From a checkpoint of a small segmentation model.
Data: trained on aerial photos of the United States (SatlasPretrain), 203450 training examples, 15.0 epochs.
Rows from block 6, named by matrix and row number. Rows with one number belong to one neuron. Each number is 500 + 25 x the weight over the matrix's rms, rounded and kept within 0 to 999. All counts start at 0. Numbers have three digits each.
# gate: MLP gate (model.blocks.6.mlp.gate.weight, 512x128), inputs 0-127
# fc1: MLP up (model.blocks.6.mlp.fc1.weight, 512x128), inputs 0-127
# fc2: MLP down (model.blocks.6.mlp.fc2.weight, 128x512, transposed), outputs 0-127
gate.90:454492527496495456485518484513472523508463474482549538523500510466513517529500553498472534529522487505477491480522491482521527514477520520516490479533490496484477520492491509490520505483488492533500477486511504497505522494474508508515502496492462500460494512553512554510468474509499452495491495508498457505466507506492506469471490486537457465507470482500493505515489513485491514491501
fc1.90:435477510499469434494471478487523541434497468504519518498495477525500483542465504522469474517473521506487498533499475528498526502489506483493512476496502519535540509500483528492527487496492533546510499546501496516489535472481480493491498468480474535485539475467490501515480477488466500495520498512496505582469530491532518488503491509515493496507506477532491458481474523490522489491491
fc2.90:529493493483489487513473504502459523465477476529463503478485528567492500485524514510475548528499530534521501499505475521528542523510484530508498496477507488465489487519471506487482484506525544486518500512490462541493475519495554513505526495495484524501511479563495493471486515504483477483447474518511514493503499445551530539475468505511521492539492528503492489522526537512487520514510
gate.91:513511517524491504520479488497471448498479503478542508473493523506529475447545470505517497513510523484465547512467480537467510506473542501444460495465508485491482498462494548478521500488468519495458482498466483468528516485482503517505507501498501517511504524475494437506461514494463523471510507516492483497499493476493496476516469503511477501496473529522501498530467500527466489480476
fc1.91:481532499480542542511499532472492541510484517458473497491481499532481511520482496508504496489504490514539472498488524461505505505526529542505527521510489542466498509550490484536495466550515471479509511503521539519462548500501476490499515501555499492508503456501523518468520482509530531506497494472484507491532520482498479490472515496498488497483519515507469495531495500460526506522527
fc2.91:517487503476471526520510481474505502510497510504496474511531467473534463472469491488516485503517532499494463506528522473477489495456526514503519481498510494475500538534511513491501488522486530503531470493513499495475485537519532477512537475479493476503485541548533484473498502502493510545528515490505537547479520516462457525486491527463492451492475511491508478487467526492523548540533
gate.92:534483503466498513488494507490492517525479490471457521528519497459478482541502488494523487521509474516484520511482508516508464455520474478466527472464455517448541516510528539469503497479540502486503506500482463500537493486564515504532514454519575505539496486468504499491491489524460524517488534469498540513501484466497496520496487500477495503465518483483503495535505505485533494481495
fc1.92:543500465510481516493479536506486490515471483518480494485444518464519505482521498518521518510484498470517510505472455497493494516514483532493476526509472517478513501465457534512516489476493479520503509483529463491480522470522487517463421517522510497533515518546489484462505497485441495524475522464521485488492526508514508505540497425490487509531476517500527516505500513507463496480506
fc2.92:510508478506497484483479498491498486539471509477529508471491491493531525523499487506470496491487470478508538518514478490518473454470502504504484469483512477567494486494565482493491509522507480496499486540538476487476520491452506540525523511479506496474487516494464478502499457520525540512481486474484468525507507453496548476463526503528441501510487496504545532483509511505466493504495
gate.93:514509530476472534496509511476500486507566483514493535451495528514506506493479523490467444505482528486492503498493505484542478525519506504498497465504532513527503495505483492496500500514487485531514461509522487520473507523545498487461481515521515528538517548511520492528450536512526495474510486489497517530569503460489500507502510503458494495516502470511535552523511497462494496467496
fc1.93:464523462512492541498471478518551496502477547524491496457486518511500495469515522518481541506538502519497522497513471467501524501462468510540484482472498483496496527511533536514488524523484523506499504484474526536494519446446502500463535496453484505485535472529500499501505485537495524527483542498475503483506504509473462489487476507556535425447483484519501498493510497472511463513505
fc2.93:451505504500486498508548476498529458475474437487521465493473464514499485443477484510474493528487487494466523490482456536518507469496514512515504480491464474500509479479536491475527472512498482531470473479503506452484519485473507530502507490512519490489477478485516504530479515508538523477479465496445489519497531503487517486467513472558525488495509461477482482480463452506502520522519
gate.94:522510466494485556498451522563503520502498471509520558470460427519499493502499473509484486476502511422465479509496525546518471473527479521510479485512500499543486512489497498501480526466463535490519490470499453485508479496474516536484502519515487487496494469495527551510463436493506487441548554477467502388482502500499495517538456493483517485499505509523508518492541479505529436510508
fc1.94:518502506484516500508457530509494467519488438486456557510485485497538511471499546475497537511509504448470496544508524440544516513473495482487465526465502530558507534474507525527486475501532477486492522476472502552544538494536512487473558474535479488530492457482504511489475525545500497513505532549465506465518459439517510536505505491497501518512493508536480536533435462474486497458550
fc2.94:478510485538500483507527563511517544474479475521478499520567473482526541508520528535430472536465508542487530519501473502455491505451516490477446496535537519518511546519518549510494517549565522472503549506470522513528490527471534488519501481464513489512493534482486485494498456465535507484464438525509483515525518500503464503477491521503421479508508481483481487491461484535494520508510
gate.95:504487482492507520527452502555534495494471544512490456470484540501500507503527520476513492493488459519454522470509505508453533495507522526495494498478481494473470500531532523477533526506479476499537483501503477517530494473498510528495566493544519534512480451480560484520518494545496477509471515530483522481540496494522505441534508534460502485470476536501488523484497494520519546463490
fc1.95:545507516551539460557529477484544543452513526446519463505482492484473517486503511528512475494494504493454525503464528481493474470481494516486494476534480499491493485480522502508481483491515465486470471523499494479496477449511531478539506479469511512468494447506482528467485502498499498494500450519454479452467459461450489532507491518535456526524498501491551502470495525493484460534526
fc2.95:525463509483496522512542492542467516470520482542443536516476504491500489509535484506509493514528473507503481528507529520494528527504512511507495564503520473503511505520522450484504495516478495483465481557477521506541469438506542519530475516523495551534484506519493465482488525487505502487516529501479532485504509511465492479495519500524489505466511490502463532525456462507531555460563
gate.96:516516493501460526522472497489516469508460495518493523497507518480502507510474478546468510496534524509523525467504478531502497490473506489511477496471450418491476484532502471503534479517513462494474493460514495541501509529498466456487514508485480529474522488495529507513503499523533454510557499492502491503477525496517524492500493478504489494502506556519498542487515469500483478455522
fc1.96:449523491478499524474527500464473553496480479515498476504489531538465501464554548489542496517487495523491525479519475451505495520517527484517568476497503494493452497450472474520517521524490555458519514489490522496492462526484497478471526528476528482482525496493469506492517496485469483536519498509498453463510519496487525518460505535500514479498461458479532522485494511519498489543493
fc2.96:535496528508500461476528544460459473525517486527478524496512544528462492532518500487493512474506464460514514483514549514460473493488445488476477499488482528475509511493519499514474470507484516530470547475484515480472531465498493462448465533439504495498467467455539465471495515505485498512517473505515514495460519489489497504530455509464449486491505509510496499533515523437493508484506
gate.97:540493459510480486513512476539519490502535494492509516508471490517501487499481514530467448540527452457485494498504494456506497519440560499497486532513489462522524501515520519510482453444545485474494473518490512506463474500463503492499478478488530501491446497453512516493477484511502500483489471522526508479506449491538544455506516478556558496553512539460462498500531476526557502496470
fc1.97:516489602522503487473519531484502523490483522448508475517482494489524488495531476465483531482473473496517522470528477507543514485522482493478497485542524537487477491484482567494475528514458521540489484498478527497507488503537464499527471494479518505503498479501474512469535527485506484531518501518474513474534515467499513479503468536482572497517493518491476535523509515531489464492520
fc2.97:472497532522484477508475511515462479546513505500485493484539478466521518488509504465458532510518493477527473514546527475518494487460534518535499528473456502490546479525517501493495477421556492483490493467473461489551569475465479459445534486503548521481496492486471518486507510505492542451480477515505516526508487510528513471522491487497510486464512485465504510477486491521469500540515
gate.98:506531480489514452491526514509471465525468537474514487495550492496504514520541517540505482479465514521484455512513475489534437489529454533500515502531500506492487466517489547498466454560512518479491466499489470506469497523499482496470506534518500499508491535501496487505505475500502506495532500456500536512437489477467482464513526499505514515487522554488494565514440465500480502475526
fc1.98:503522477461475520499475498498459482469522489533463506520483485476475504496538522487484486500486504519528502519475484495522467532532528507449513574494485492506481497508493449534523533480487488495512531493486499488503478447496521497510507485459518455533499462478487461518524520495522501519485546509506500433503462469506538500445460480472497488511470490504476520533507507504482475538497
fc2.98:561510467515532427522530513499475493560507494494509489508542520508530476500520484506437517474494529489516494434495458456446517498492514501506511483447451513514523487478525495504510535455510477477526485511512529510496521508507485463516495449494523524469491464496540499458498439503471500499494485492478454481495464499459499498499527545506506504487495487456504465516497489466488492471466
gate.99:462510484542540499514501503492469483475473467535462497502507493511504462474483487431540517509517542526530455496538450468528526503506522476487469502518468496492493515497542531547507472479480485452468489530485498496519497550508493509497536519471491495555533507478500511486518473511488496510504536542490511519518481510497515534532469500479480505509516519475498504530504533514540477552502
fc1.99:532472501531528486503508546514504468520497462475509529481510463470549509519514512529507490537516509478456473466506505460516491476460453491505495495518498486484503486486504492451510503500452532520496504498519493508506479539555490514509526531530470491508528481524552486475469450470485494548504481466488499493501488537517499537494468485450493495505520477480478522501499478499496486445495
fc2.99:515501502469526524496525464526565520499473504512492473512470456466468509472495506474473510488486503452459469456513441482497526484512517518500520482481464474486486492476490506526492512494534471506517499481465500483535473505507485502483507512500499481533471486509550545541518521460501524494498467481484508533501511496524473486496486512507527550494459504506483488541498528491516502409525
gate.100:481464522480508551509468474500497488488470526511497466498510532510469559473508497499502485431510506515526458475487506526497498512454511457505507462536534504496467534466482496546522495521524455513515533514482471501491504537526481517491498537542529493512515479480499460516449508487469488515485507457474522502478484467483511474470452527490547530494480423507477490508506497509468556528502
fc1.100:511531508514479457524558485496510468503511482490437470525498457448469541539474487497541480495469509525552529573488504482505543510520508483453468494480449464512551516483510497492487479468483520524502534497550502531442508494496521477486499487516490524484493499505482471549488509514526483507521501475522505482554469493511503495553499493515480507500544524511524471530476517501485472481492
fc2.100:502506492465513504487506547480499494478488534503503505493550443496461458527508495486504483443463471467483478486522496441448509521549508498504488517490479517461497434547511495490486476509467504505558513499489461513526532510491534469495532522515515498481524518505472521512488453509510519502438519463498500495493531526503511490447513493501475509503482530507460500448495518500533545491552
gate.101:481492495529504509496492507514493461525505492456512472475515512512519519487510522484474507500494464481495562510494502484502522470513505494490462500460512482493488460530507529461501500509469503517460505485488506498523499502531480514533446492516471504489478521464484496496485512482498487503489523482531521475493504501477469485479465529483519533489497526540491539526527498523499507531494
fc1.101:490478563468515517551500524539510535486524474533474498540518544471480490512511540522500464488497539524483488468457509539534500504513483496523516499543483506540535468489538480512538499464527487537519461527496483516510485501491493483497541481512500474507492472523510505526494466535523494510516490512468476518507482487493509507556523501505480469505488517466502483483499499529492495501502
fc2.101:498492478494524459502563479497510449516497514532501496485464501505450514504487499464500526507504471506507495470524518501516495527519489537510529524505488491459476489534532481486535511502505494494503512545501487493468484519489526527525502529516472487501539479516483516489540500483492482477468519506569487488536499514469531510465420488511487504526493467482482496523525508522487528499522
gate.102:497479478521511504480492479529538490543511501499473542528497488537456483480466410508505520512470464491436541464497480506491488473531494533455515470533460487517499509497510537442492500495493504453521504532510480507479499448444528490487497491489473486533546451519487481516511511485497482537497501488498504494475542536512529498524460545480520480492517522472494515510512529532544489497507
fc1.102:498504512475512481487500485472492482536495534487540500487528523470506513546474513501463470518493508518515485515526433468506518473494488502500508521499488499463473485519510471533514495547492481498461492489442528425472516500572466466457524494533483476495487464490499499497523475490495494487476534534536490518536535498500472475486487567502494506466524566545474518503489463525460509467533
fc2.102:521511530506488525520477479543513497467524528491516503524524497518541516506524487517524478523519490537509493500492471526539445543500493483525490458525584486536461489540495558492494497521478564499526518493512551497480492525500465504481500495506481522482510520526472500460528503493508500459499500474512535536532475481467474495542541498478465479506531495482490488484485472529489494497506
gate.104:503530474486499503483482514502520508491443534509522487547517492468483439516544463508506471491490445495484494501471516498509533498490494482416508509482496485468507483478528484502519473526477506477506476530481502510456486512492489473542542505517496521510487486518494529505503475521460459486443522501507478476480487530484501506500526528476492484482526521466447533502532480531493503482518
fc1.104:456492474508541525507502539501492523506516538497499539492515468514534525474476495511480497502492524510514457472499462548549467523506487532513462501506464474466477475511509543499559537498500485554494502555496491486482530474503494486478479497503510502506522488484532482453468502529473474507515509484505490485490460499492553539502483487526490523489444509508500494502483511472472489485499
fc2.104:509504475531507530492474492500499472516504568558536479478520511524496523510521505525481504505452510479488509488477490477539542454519520544463465485540527517528456477515528507477516529486496513497467516539477459488485517483544495513524510508501528500486535520503459496512523498492545507512466466481461496523506461493473496508513474490533495503487491496512486507528497529514511449511484
gate.105:517504489504548494515443509532485507514500469532472480573521478504505480465508502510504474505486461473500516493511519501502514463471468514470487507518566442482561523458487507497505530500524524512475502518533478471478449487492515539510495455510478483509535543521533504517538518532542515488508507494511521526533491491463538470492581500472478561492513537507496490532522507503470505512507
fc1.105:535492526497493518479515510472526445510523528513466517490493491544532499510467493490544512473518493477532504478492534447494474477513466546478491494463499550518488495496529483485484482509496463509477465519525510516482539510523453513484532485522539473495498494502460450465497454507508508524485459532475505500530505507536522524469468484479491495498520482496547508500547520468505527486496
fc2.105:516554521467494526490495465452460509494504543474525490516505522461485506520502518465493503522495537513511505511516442467514534492456470512479485466464501522492479477477461505512494507543526493505509513482500470477531445508523488475512496534516529489524529527489514477506483495517510503496499522503468529515522535528541532444533481503506469485529506509516497510534514454492550530513505
gate.106:488481507512472464493510501482493498516521476539510493486474552537515518470482450511461442519483484469523503518502516495500466515524517478496489512522482492539501466500539513472497466484500491492492516475462508537503479537455504489514483484501511518508449504513491499504521501538489549491484554539486476510524491569467467516543453475547501450526468506458484468492538515497460489525453
fc1.106:518540476508534499495542514514485521487460488499495483460550496487513490453498513513497550507466514495492530470500526510552495481504466495485509453498522542523476511512462506540505548498511520491485488471490486515515502497515501471481496481505471458470500498478509473474550530437502480509466519520446481504497475459528522516464508501510461505512504505560531443516486506486500473531521
fc2.106:519534477496466492478515474505493538513460509509512524523492527472487515494529541458524502529522521549500543540522488520547477475506508491513523522514502539490487483478505516466522473552503475536523515490471483528471495486501541506500470515536491513499525519469553572486538477532488494489502501482510541491492508494503498522570519537513527502503537519543517531551451515518525508512475