config.toml
dataset = "aerial photos of the United States (SatlasPretrain)"
num_classes = 8
norm = "layernorm"
mlp_ratio = 4
residual_init = "none"
optimizer = "soap"
beta1 = 0.95
eps = 1e-08
precondition_frequency = 10
max_precond_dim = 1024
adamw_lr_other_params = 0.0024
grad_clip = 3.0
warmup_steps = 230
Rows from block 6 of a small segmentation model, named by matrix and row number. Rows with one number belong to one neuron. Each number is 128 + 32 x the weight over its row's rms, rounded and kept within 0 to 255. All counts start at 0. Numbers have three digits each. After the name is the row's rms in percent of the matrix's.
After each neuron's rows are labels from the 100 images, of 14848, where the neuron reaches its largest size: "top examples" is what is common among them. Only what is clearly more common there than usual is listed. The data: aerial photos of the United States (SatlasPretrain).
# gate: MLP gate (model.blocks.6.mlp.gate.weight, 512x128), inputs 0-127
# fc1: MLP up (model.blocks.6.mlp.fc1.weight, 512x128), inputs 0-127
# fc2: MLP down (model.blocks.6.mlp.fc2.weight, 128x512, transposed), outputs 0-127

gate.266 102:177138147110128129145131136141127137106161130101134148097129148090096175119150166169128073110134159104131151179130156133163133169067137098134141163116077141127105110175120153121151087127100139094032141165192109103155136137132036115133188196112137149173116095097128065097089159123111142154144098159101179202139169133185100144099160179101148142110141108131170107132148125152069074096063
fc1.266 101:110077122165138091111130097192143094114083136158148115111142108179143201170170130117154179139139083170156169178146125099082142155179185105204083178148126116128150134104120089155137105144142126102109086088108131140165136061129160103112142176074170130107157159137101132158169120126185153121099194180100084133139168132111146118087107126152128132128188123097141145091117069104181077143080
fc2.266 099:085158123114085144091128116164050164171119164139100085092124114196131082153116147077108139142104086160168137124159078092120104163183161118147186102150164146142121088135157058200098189110152096127108178121107128142134105173142133157203109221170121152169143103141114111139135144082127143121142158141114129117145169132205178092098123155157127116155177126165137074112113164124129130137123
top examples: building

gate.318 095:113113145104115116130138107124137091136192167122107137132131161141121113071138135083133126114160086112110167125113136124149121071116055219163027156116145110193136104134104070123153104137129112075128104066131146132121115190044119125100138097071151126127141095099086107164145139139194119179156133182049110103126112139162150097102108200182125128129133168135106123149168156131119119139084
fc1.318 096:082095142116127157198150105079179164099119136095124142138097141149149125078107146092112137186089113103114132064102134161138102086171101188146076143080192097177102131156129071138078122150181150108118147115138138143099157161160107141145125095085147102162102141080106052178101139149183092109092143102165171140089071155155127122107087190140118176154135121165142107109101164086146147093077
fc2.318 096:140138055084079197136117120107125161140111091167157118128148143100159068149129091133116197138086119102154142168170180189117090143147086098108108125111127111146072101160066103099116102139165034125134113134171101121084135097120102154162096144134140045075131156128125118172081131139133102148143113147066107199077158151155123116126170116156134131167125168125066182149149155149147119117132
top examples: crop field

gate.429 100:155113195098126147110112105163116169146109126140142157199111117148203168121167141106056083111082100112146042107171128115130155118125122154106096116131165112196154108133110123120107130168086129126122103112161093220135135068117143144140080142139095178142166144173085151153153101153117134144133118151063153168095077114125112136196148102081177110165131140060147119135182131168091115105136
fc1.429 095:146090108095146141144133120126146132115123141133152197150068152153115147138117163114071070174106181168101071129119136088126152150112116072089116129153173129136102080137165106099099140160153143129177113121151122216118171089073135186165129088195105154133118157141101099171133141125183129070202091157200118156116110118153129052138123137143140102115154133075112133105200130111129130079090
fc2.429 096:173119169103181111145085205219094135143105088149112130165135125103148114180087162082150119114134097108113091139123143177114096164129096119140120117111112175127153194159129064071116146105143096103148137119156113130186129183117117131151173064104104119173120042164078155130108163117129194122126143131157084193106128123118170054107155144144152127091115122097127146081143124077130126155163
top examples: building

gate.11 096:151164133151123132150142125107164107093115158107126135148153143107154137172148092119100161151198144085150099120112100099118134103127157115113101087110092115103055166189119105141158093122148150105104128138138103101173107178131158131212127102108128140212166144157149145196135168146122158166149106139139077159126146099072139140151119124175151126119096109115188120158062183078106004096095
fc1.11 095:146135081140168187147199151105134116119132095108091092140086176095090121117172063138120129141132096152103122051081139096093157129163106095059136082131079142126120119096185112168156154141125073154090131130145214149217143156115104133119131127046113118117081130105159137092108162096137121157175115138133159125141141100126117158105089179120112154057162097108167068100121117129157120114113
fc2.11 096:109110136099114132079096094131101108148109122111119144128116144091122158135178173109067137127110159096111076155066085161111148199114138173080168150108115107152123112107138115188129180141075150204134131114090164081129132082152101140118110087100095113086150213114171113132143179092119147147173094102090166114131135060123180126101105146129110114090131063204145149120179107151193120097130
top examples: building

gate.228 101:135085137110122126115103136145118110151106127114180066097163169117157160173186120138050085090068168134105157100096175112098100105139082103159120176118121093100136106184115152116178145126158104154139128157155134169058120151166168117049089134094146131090092120149120160034134065135127138143140160127058118140104078124134149116111149111148166167141074123165158135184137079132153162160133
fc1.228 103:152123078166134131097090088100132136137155148131106155132165090077102121162076127123134170120102084113187155191165105181123112137125128131106171124200180139077074166140144120110099112112102147095143179204160153113077153101159147147184079111138149102135200139174137148081046150138145130117086120141149109136169181132109169065117090093141127129127130129147171155175130138115152139205125
fc2.228 103:114125135170142135062074146133128128089154131142129155162120139109101103088135124092160127133125142156107118028143151168132165148075141117147065129132121126164148080169119147136095214125141111143174155083132163136094151105155130120110115151105177083136124162092224103132163112200137164097172123154146107135156101114062151096202200160128135125105091116131135154081112168114175096149081
top examples: crop field

gate.196 099:147117123096179151110076111126175121139195144140072155123122124124134213143138137150126135132177088144105174134171180120154111094125100115144148088141093114169159138147147094109149073117120145116095169118098105169142135182171121122166074103115188104135182113097096144114110158111140120129141148067120125079172180121083104168152086133109189056093186105077124143139168153148161123214175
fc1.196 102:142140100113097127106174129142085123162108120120096109156175043137152196150101216124112177212130102093141110131091077106135229099092113112146210132096155099153140134086133050107135150133120118099086122110117112107080119158137119138101039082137132117132100160130157137172141156096135133157154143128121153085106118056143105131107078127136118156130178103175128132102167120124133142136144
fc2.196 102:156135130085125140094124104124136139148098179129170115138169164078133095079121109097125110118158172178122154128157114153066133143144203081144136172107181093095084203083169167156167155122132126113119130140095131148172093121080123050166086137097160141113114089163131162101157132104197120096130136137125152120136138075108105116111186178085075157089139106128110077042108125125115180146086
top examples: building

gate.508 103:179050140158126161129079178158124078136142102203132154137089109125130153067179081129141124107070139132114158107118151133156118140140161124138193132173137121116164108147147098103152206093095089102114165156101117167160087091120071170126145113110107101076110176151168105064141120165098146125170174163169126129113127126039093142134142100136129124070134140148169054150141086152146138113109
fc1.508 101:074105134112125089133159152100129085152130149112082111141116109201121161106090138117110093122095121121162129127167155086118143152087113132195116131138139134120120128081155210115155160076126145167184090136104188103126125155150154144129135185151125172169098080153140141149109120123113135171110180084084112127138142156189108073072128123127122051117092197124058150145124070128124035103167
fc2.508 106:174097096109182136139078113127136094166094097150126100172073119147157066152107144156093073076143170087131116080109114181130148130159075116095072134142127154122163081088105166115121156124056110088108110119135107119136086184129075164149176170067111110154150102131124134071123119071136103129160140151142139117144119128183101170106072184172131147118162119148120118078163116108160036116114
top examples: crop field

gate.322 103:105131107135132127184143150127119122162105154131123107156133111129138095144187090166120090083111131066167110132096179103136123171152082158150094174146088115201167146120124185089128121159141136112138110107094112087117110107175162148147127129055041158155112122081117077143117143111170176109164104172110145100189100078152151170095133113209097168132117130061100111124085177099084148181136
fc1.322 104:127138135111186127128135119118099111166077153179129126186047119208126127157084098125088169139035161141123181145065118120094159142107111074083089166118110129172187142130107165125140105135179183148136168086104127143173085142135071197185138097130129111170171128064146107113151102143152156119117089158105178134152091081179095132117151118122124106110114090137124118144157126116101148106131
fc2.322 106:121169107109108121144154134120147086106161135113117080167137123130120157079147155096122111138152110081160124115070091107159125134095197134190097127101163116125122125115126135089160181144103125095132111068144098185112187181157098133080043183179102105129099136148076144102107102163076146158084109108176103065104144141136128111156074166209108170140048165145145143134128127169129077139122
top examples: crop field

gate.207 091:127090107147118123046098140136172212160096123178145138142083117149122139099177119058127103096136144128146139116132115158149137120184109176139094133118117115152124139101101142112084178115146135150119113170144116151189095155138183102178165104088164117118165144130175131133106185175118160117173198106152115084083082153090184131139091135154150120168053174170082105099115114148110100151206
fc1.207 097:147092143136101092162134122097183114085128083087145102085098145101129119120130189141137149104098122112146112134087109026097072131186148099183158146099149128142135111105105145108111183126189132121178126088117138165162197140081134083089055154120120192112152153150135160150149175136098153111166191174109155123108136167128095125087100053086123119167089128086170121105159110155135106146157
fc2.207 105:196117096118080158103144052118137125139147124113162109075115102096066165099162125142100167191143130140108157125121155093148105134118170140092178194125086073128095110143099113138099107121095160094169045059124150107133122104141190132136227177101092109111088069135101165158105140096170140080196090089130117161140110108130129154127129088115090133169110118136148139165093104131143136126140
top examples: crop field

gate.1 091:074133139119086098137107074132114154118121157169132143110180101087130136110103123184174167083084106183142178122084154166119103107079136086145129164133135165196124133125133106155149109084143145089041171123131203098138129155121128124168096128177074076147146125130140129111185152043121125130105147129117126112149167103179184120086151102110123083104187133133078118154108073163142081087111
fc1.1 093:090133119131140107156122150136098121131203069158090097089169135111172085152128113058107138164077105099161126075153148147141189177097166158126142103097113128133120140132154103130127088114037132167154076099165125095120131184132165151145142171134108091136131073114092088171115111115176083165158128143075129099160114094151146131093110143124087145153138115094210221122174146102099090134102
fc2.1 096:139089202181096158125076131147138088173167093175128100102211155143099143106082154160103172117141139208106175162155094086115137124132129119115111105155134105146102145178129141163119051125125149115170112092195118093119136145157097128164100164121180130117124142155164155129128162112111187128194085148110144129148131081112181141157106161115149099106089135144139148074114119202086079169167
top examples: building

gate.294 096:083177120157104097134130131151126200149149204164122113133106165137201118179121181078133160106101165176126063082123072132197157094134107109100129126108144084156110147136168150112105116176111109074103108068135184099097124130110094079105160174118152193162123192106074146113151194114141099171128149097121165195124121139183139100155121120136099140118099116130112154092111146125127122092126
fc1.294 101:128056161095088096112110144135164079148148036132143139103132121118143135095113151135097105120215102117149123132157121142157072118141082085127157130095116144115130163093113145129144138065128153126182166111103119092116178106136087116102136152133165034068127115116133166159125134140118092144108056124192180190118133126115163105101173160141126130155110100077147115108075103179189195134147
fc2.294 102:153098191136074136172109122116123142137104155143110151166156063109102145126146124127075094123137152112153158147147083096118124188133109105087099126123177156063141105132166192103140154145074134112122116060122060140172143096146178158135105165168144166161140165085133147107145093154152149164153180180121113109107120135068078104172129124214131167107173130127142166140152086181175058136122
top examples: building

gate.466 101:119129144143156154125091174139118150118117140166148145105115152025167101098153134133168154187080144129106212128120134130143127135098086111135085140065092101135032188130066195182125120104127065161091105091103161123109101113168122165153076093167161100095141083138137116105169127136123177125121181139088125106122133122146115142144164138103091101175095102102079115147145138110146177095170
fc1.466 096:101097129130130106160090172127119084124164131106104119150137067240121128122140149150202160086127106105183104150130099146131148122155163114104094151166159157137151083090103088152117103132133143099157099105150132120138162205126132173127165196157076076094100114121157095116144172156176124144106062122171119096155144104090112128110096114125177146102205156140105179109085127148112045154132
fc2.466 091:169096098109125111147170162104108136115180128163084176129120130105142102142141071064180104160140063166198162064135144142095143171102103117131133111119129188062158106129081145153125086119154186141152143132149143125102077104153157163115132117145170090083141107160131120159145085148152166142191103164092160146146076141141139187116150127166200120074107090145135123114138076134194178100103
top examples: crop field

gate.326 095:123090159104092125172223106166151175131156131136169142123124095126172138108117113149144114114126150166106188133156162174102122093125194118176152122124110147138160192148132118154075153124102146067123171199112086139067127102149178086096119128117120063158162129148050148161158160151099110124122083086066115170094121158176158130115119077153083101134136122200123152149162142131121149166154
fc1.326 098:111158116157178083209072135121193174162063051166091120131128131103096127171136127117169124092138144060113126121233136110122125106097167186164122092141111144158124133146112149116138118181129087169107127111159143137069057143142118149116092105119057144182133165118128107129130158102100062140114160090173103142154148175116109144176137148084098140123119127150107103154148125157107094093124
fc2.326 093:136105127097161120155086105172124096126156107161059177137137111121117145116156142138133168112140050110136122133142161134145155140195188156115151108140079081168179155141094175145077110137147101144093118202099175146111111150161183146196175127153151089132092112115161114125104093152062086117105168177140157103133114111161083110106139116102101099098169157085102146133139030053143130118133
top examples: building

gate.386 104:132116130080146084066168135181114102142126108126156041159155074112181133125101064123168122169158097089151059052175128114179178121102136136110124159132180144122119093124063090134141081148116082130140092161115198127152094133146072141162146130097141158114119123100136129118076221162107142103145128126141156136180082150193117161099101140127122127142098128129105168139141130109108177152105
fc1.386 101:124139109163123116131123103200106164114110121133166119097150158111150105103103134132119155144099043095164112116150142108119170102132185170133140178084160162079090125101114150110150121108102113133150128143103112137099165101099178107139148108104000125209131072087160148105167117069071114170171164153101128092173117127065157117113159142150156171137165112137146148135167115185121149083122
fc2.386 103:118126152130116130130065109076147132143173131182179106078131138186119134126054133210124144173138163040089121055131169123095093131119163091153114118128125124105128113104157117157147090156150113089107176087098162154128161145193081150109127093122141136102136155146138124080137163138130155162101142118123122116123104097115098201166200104138121038150121105130149158118090170170150089135070
top examples: crop field

gate.74 107:125134117124080161200147120191136136173170117146149116122096139099111119105089109083143112113137148033155050123130124115132166103132104112151175073127166096174075127115119150137134123157099121109133141096138126118060198135116125153106103103181117154113138118095116102058106040093174139131168110105120107154092124171110132157149122124096168134141088084111122128055135089220105112133178
fc1.74 098:096123125118114142134103172119177137120131125092135052169125152155155128170129110122141166154151060116116141161127132139166106155127105145167058121132085154115162094137107106119159156120197123186086178104137082129081180075170164166190133185175103155133150200125118148056100140109143127118159155201134164125112116125088078089066133166135140085136147163121144147187112162134164129107079
fc2.74 099:084109150135187071113131150188137216124182137150106078109123083103120147131158089131126097126153076156135125117108109164073136164165114205151140085100092139129182090167115110162116110109097091157144168123126152075115167150161155112169150163102155127155178155167165130138107112147130169098143107138093141141135127102119156105202133110091181082120131182094087117107145209178152142074157
top examples: building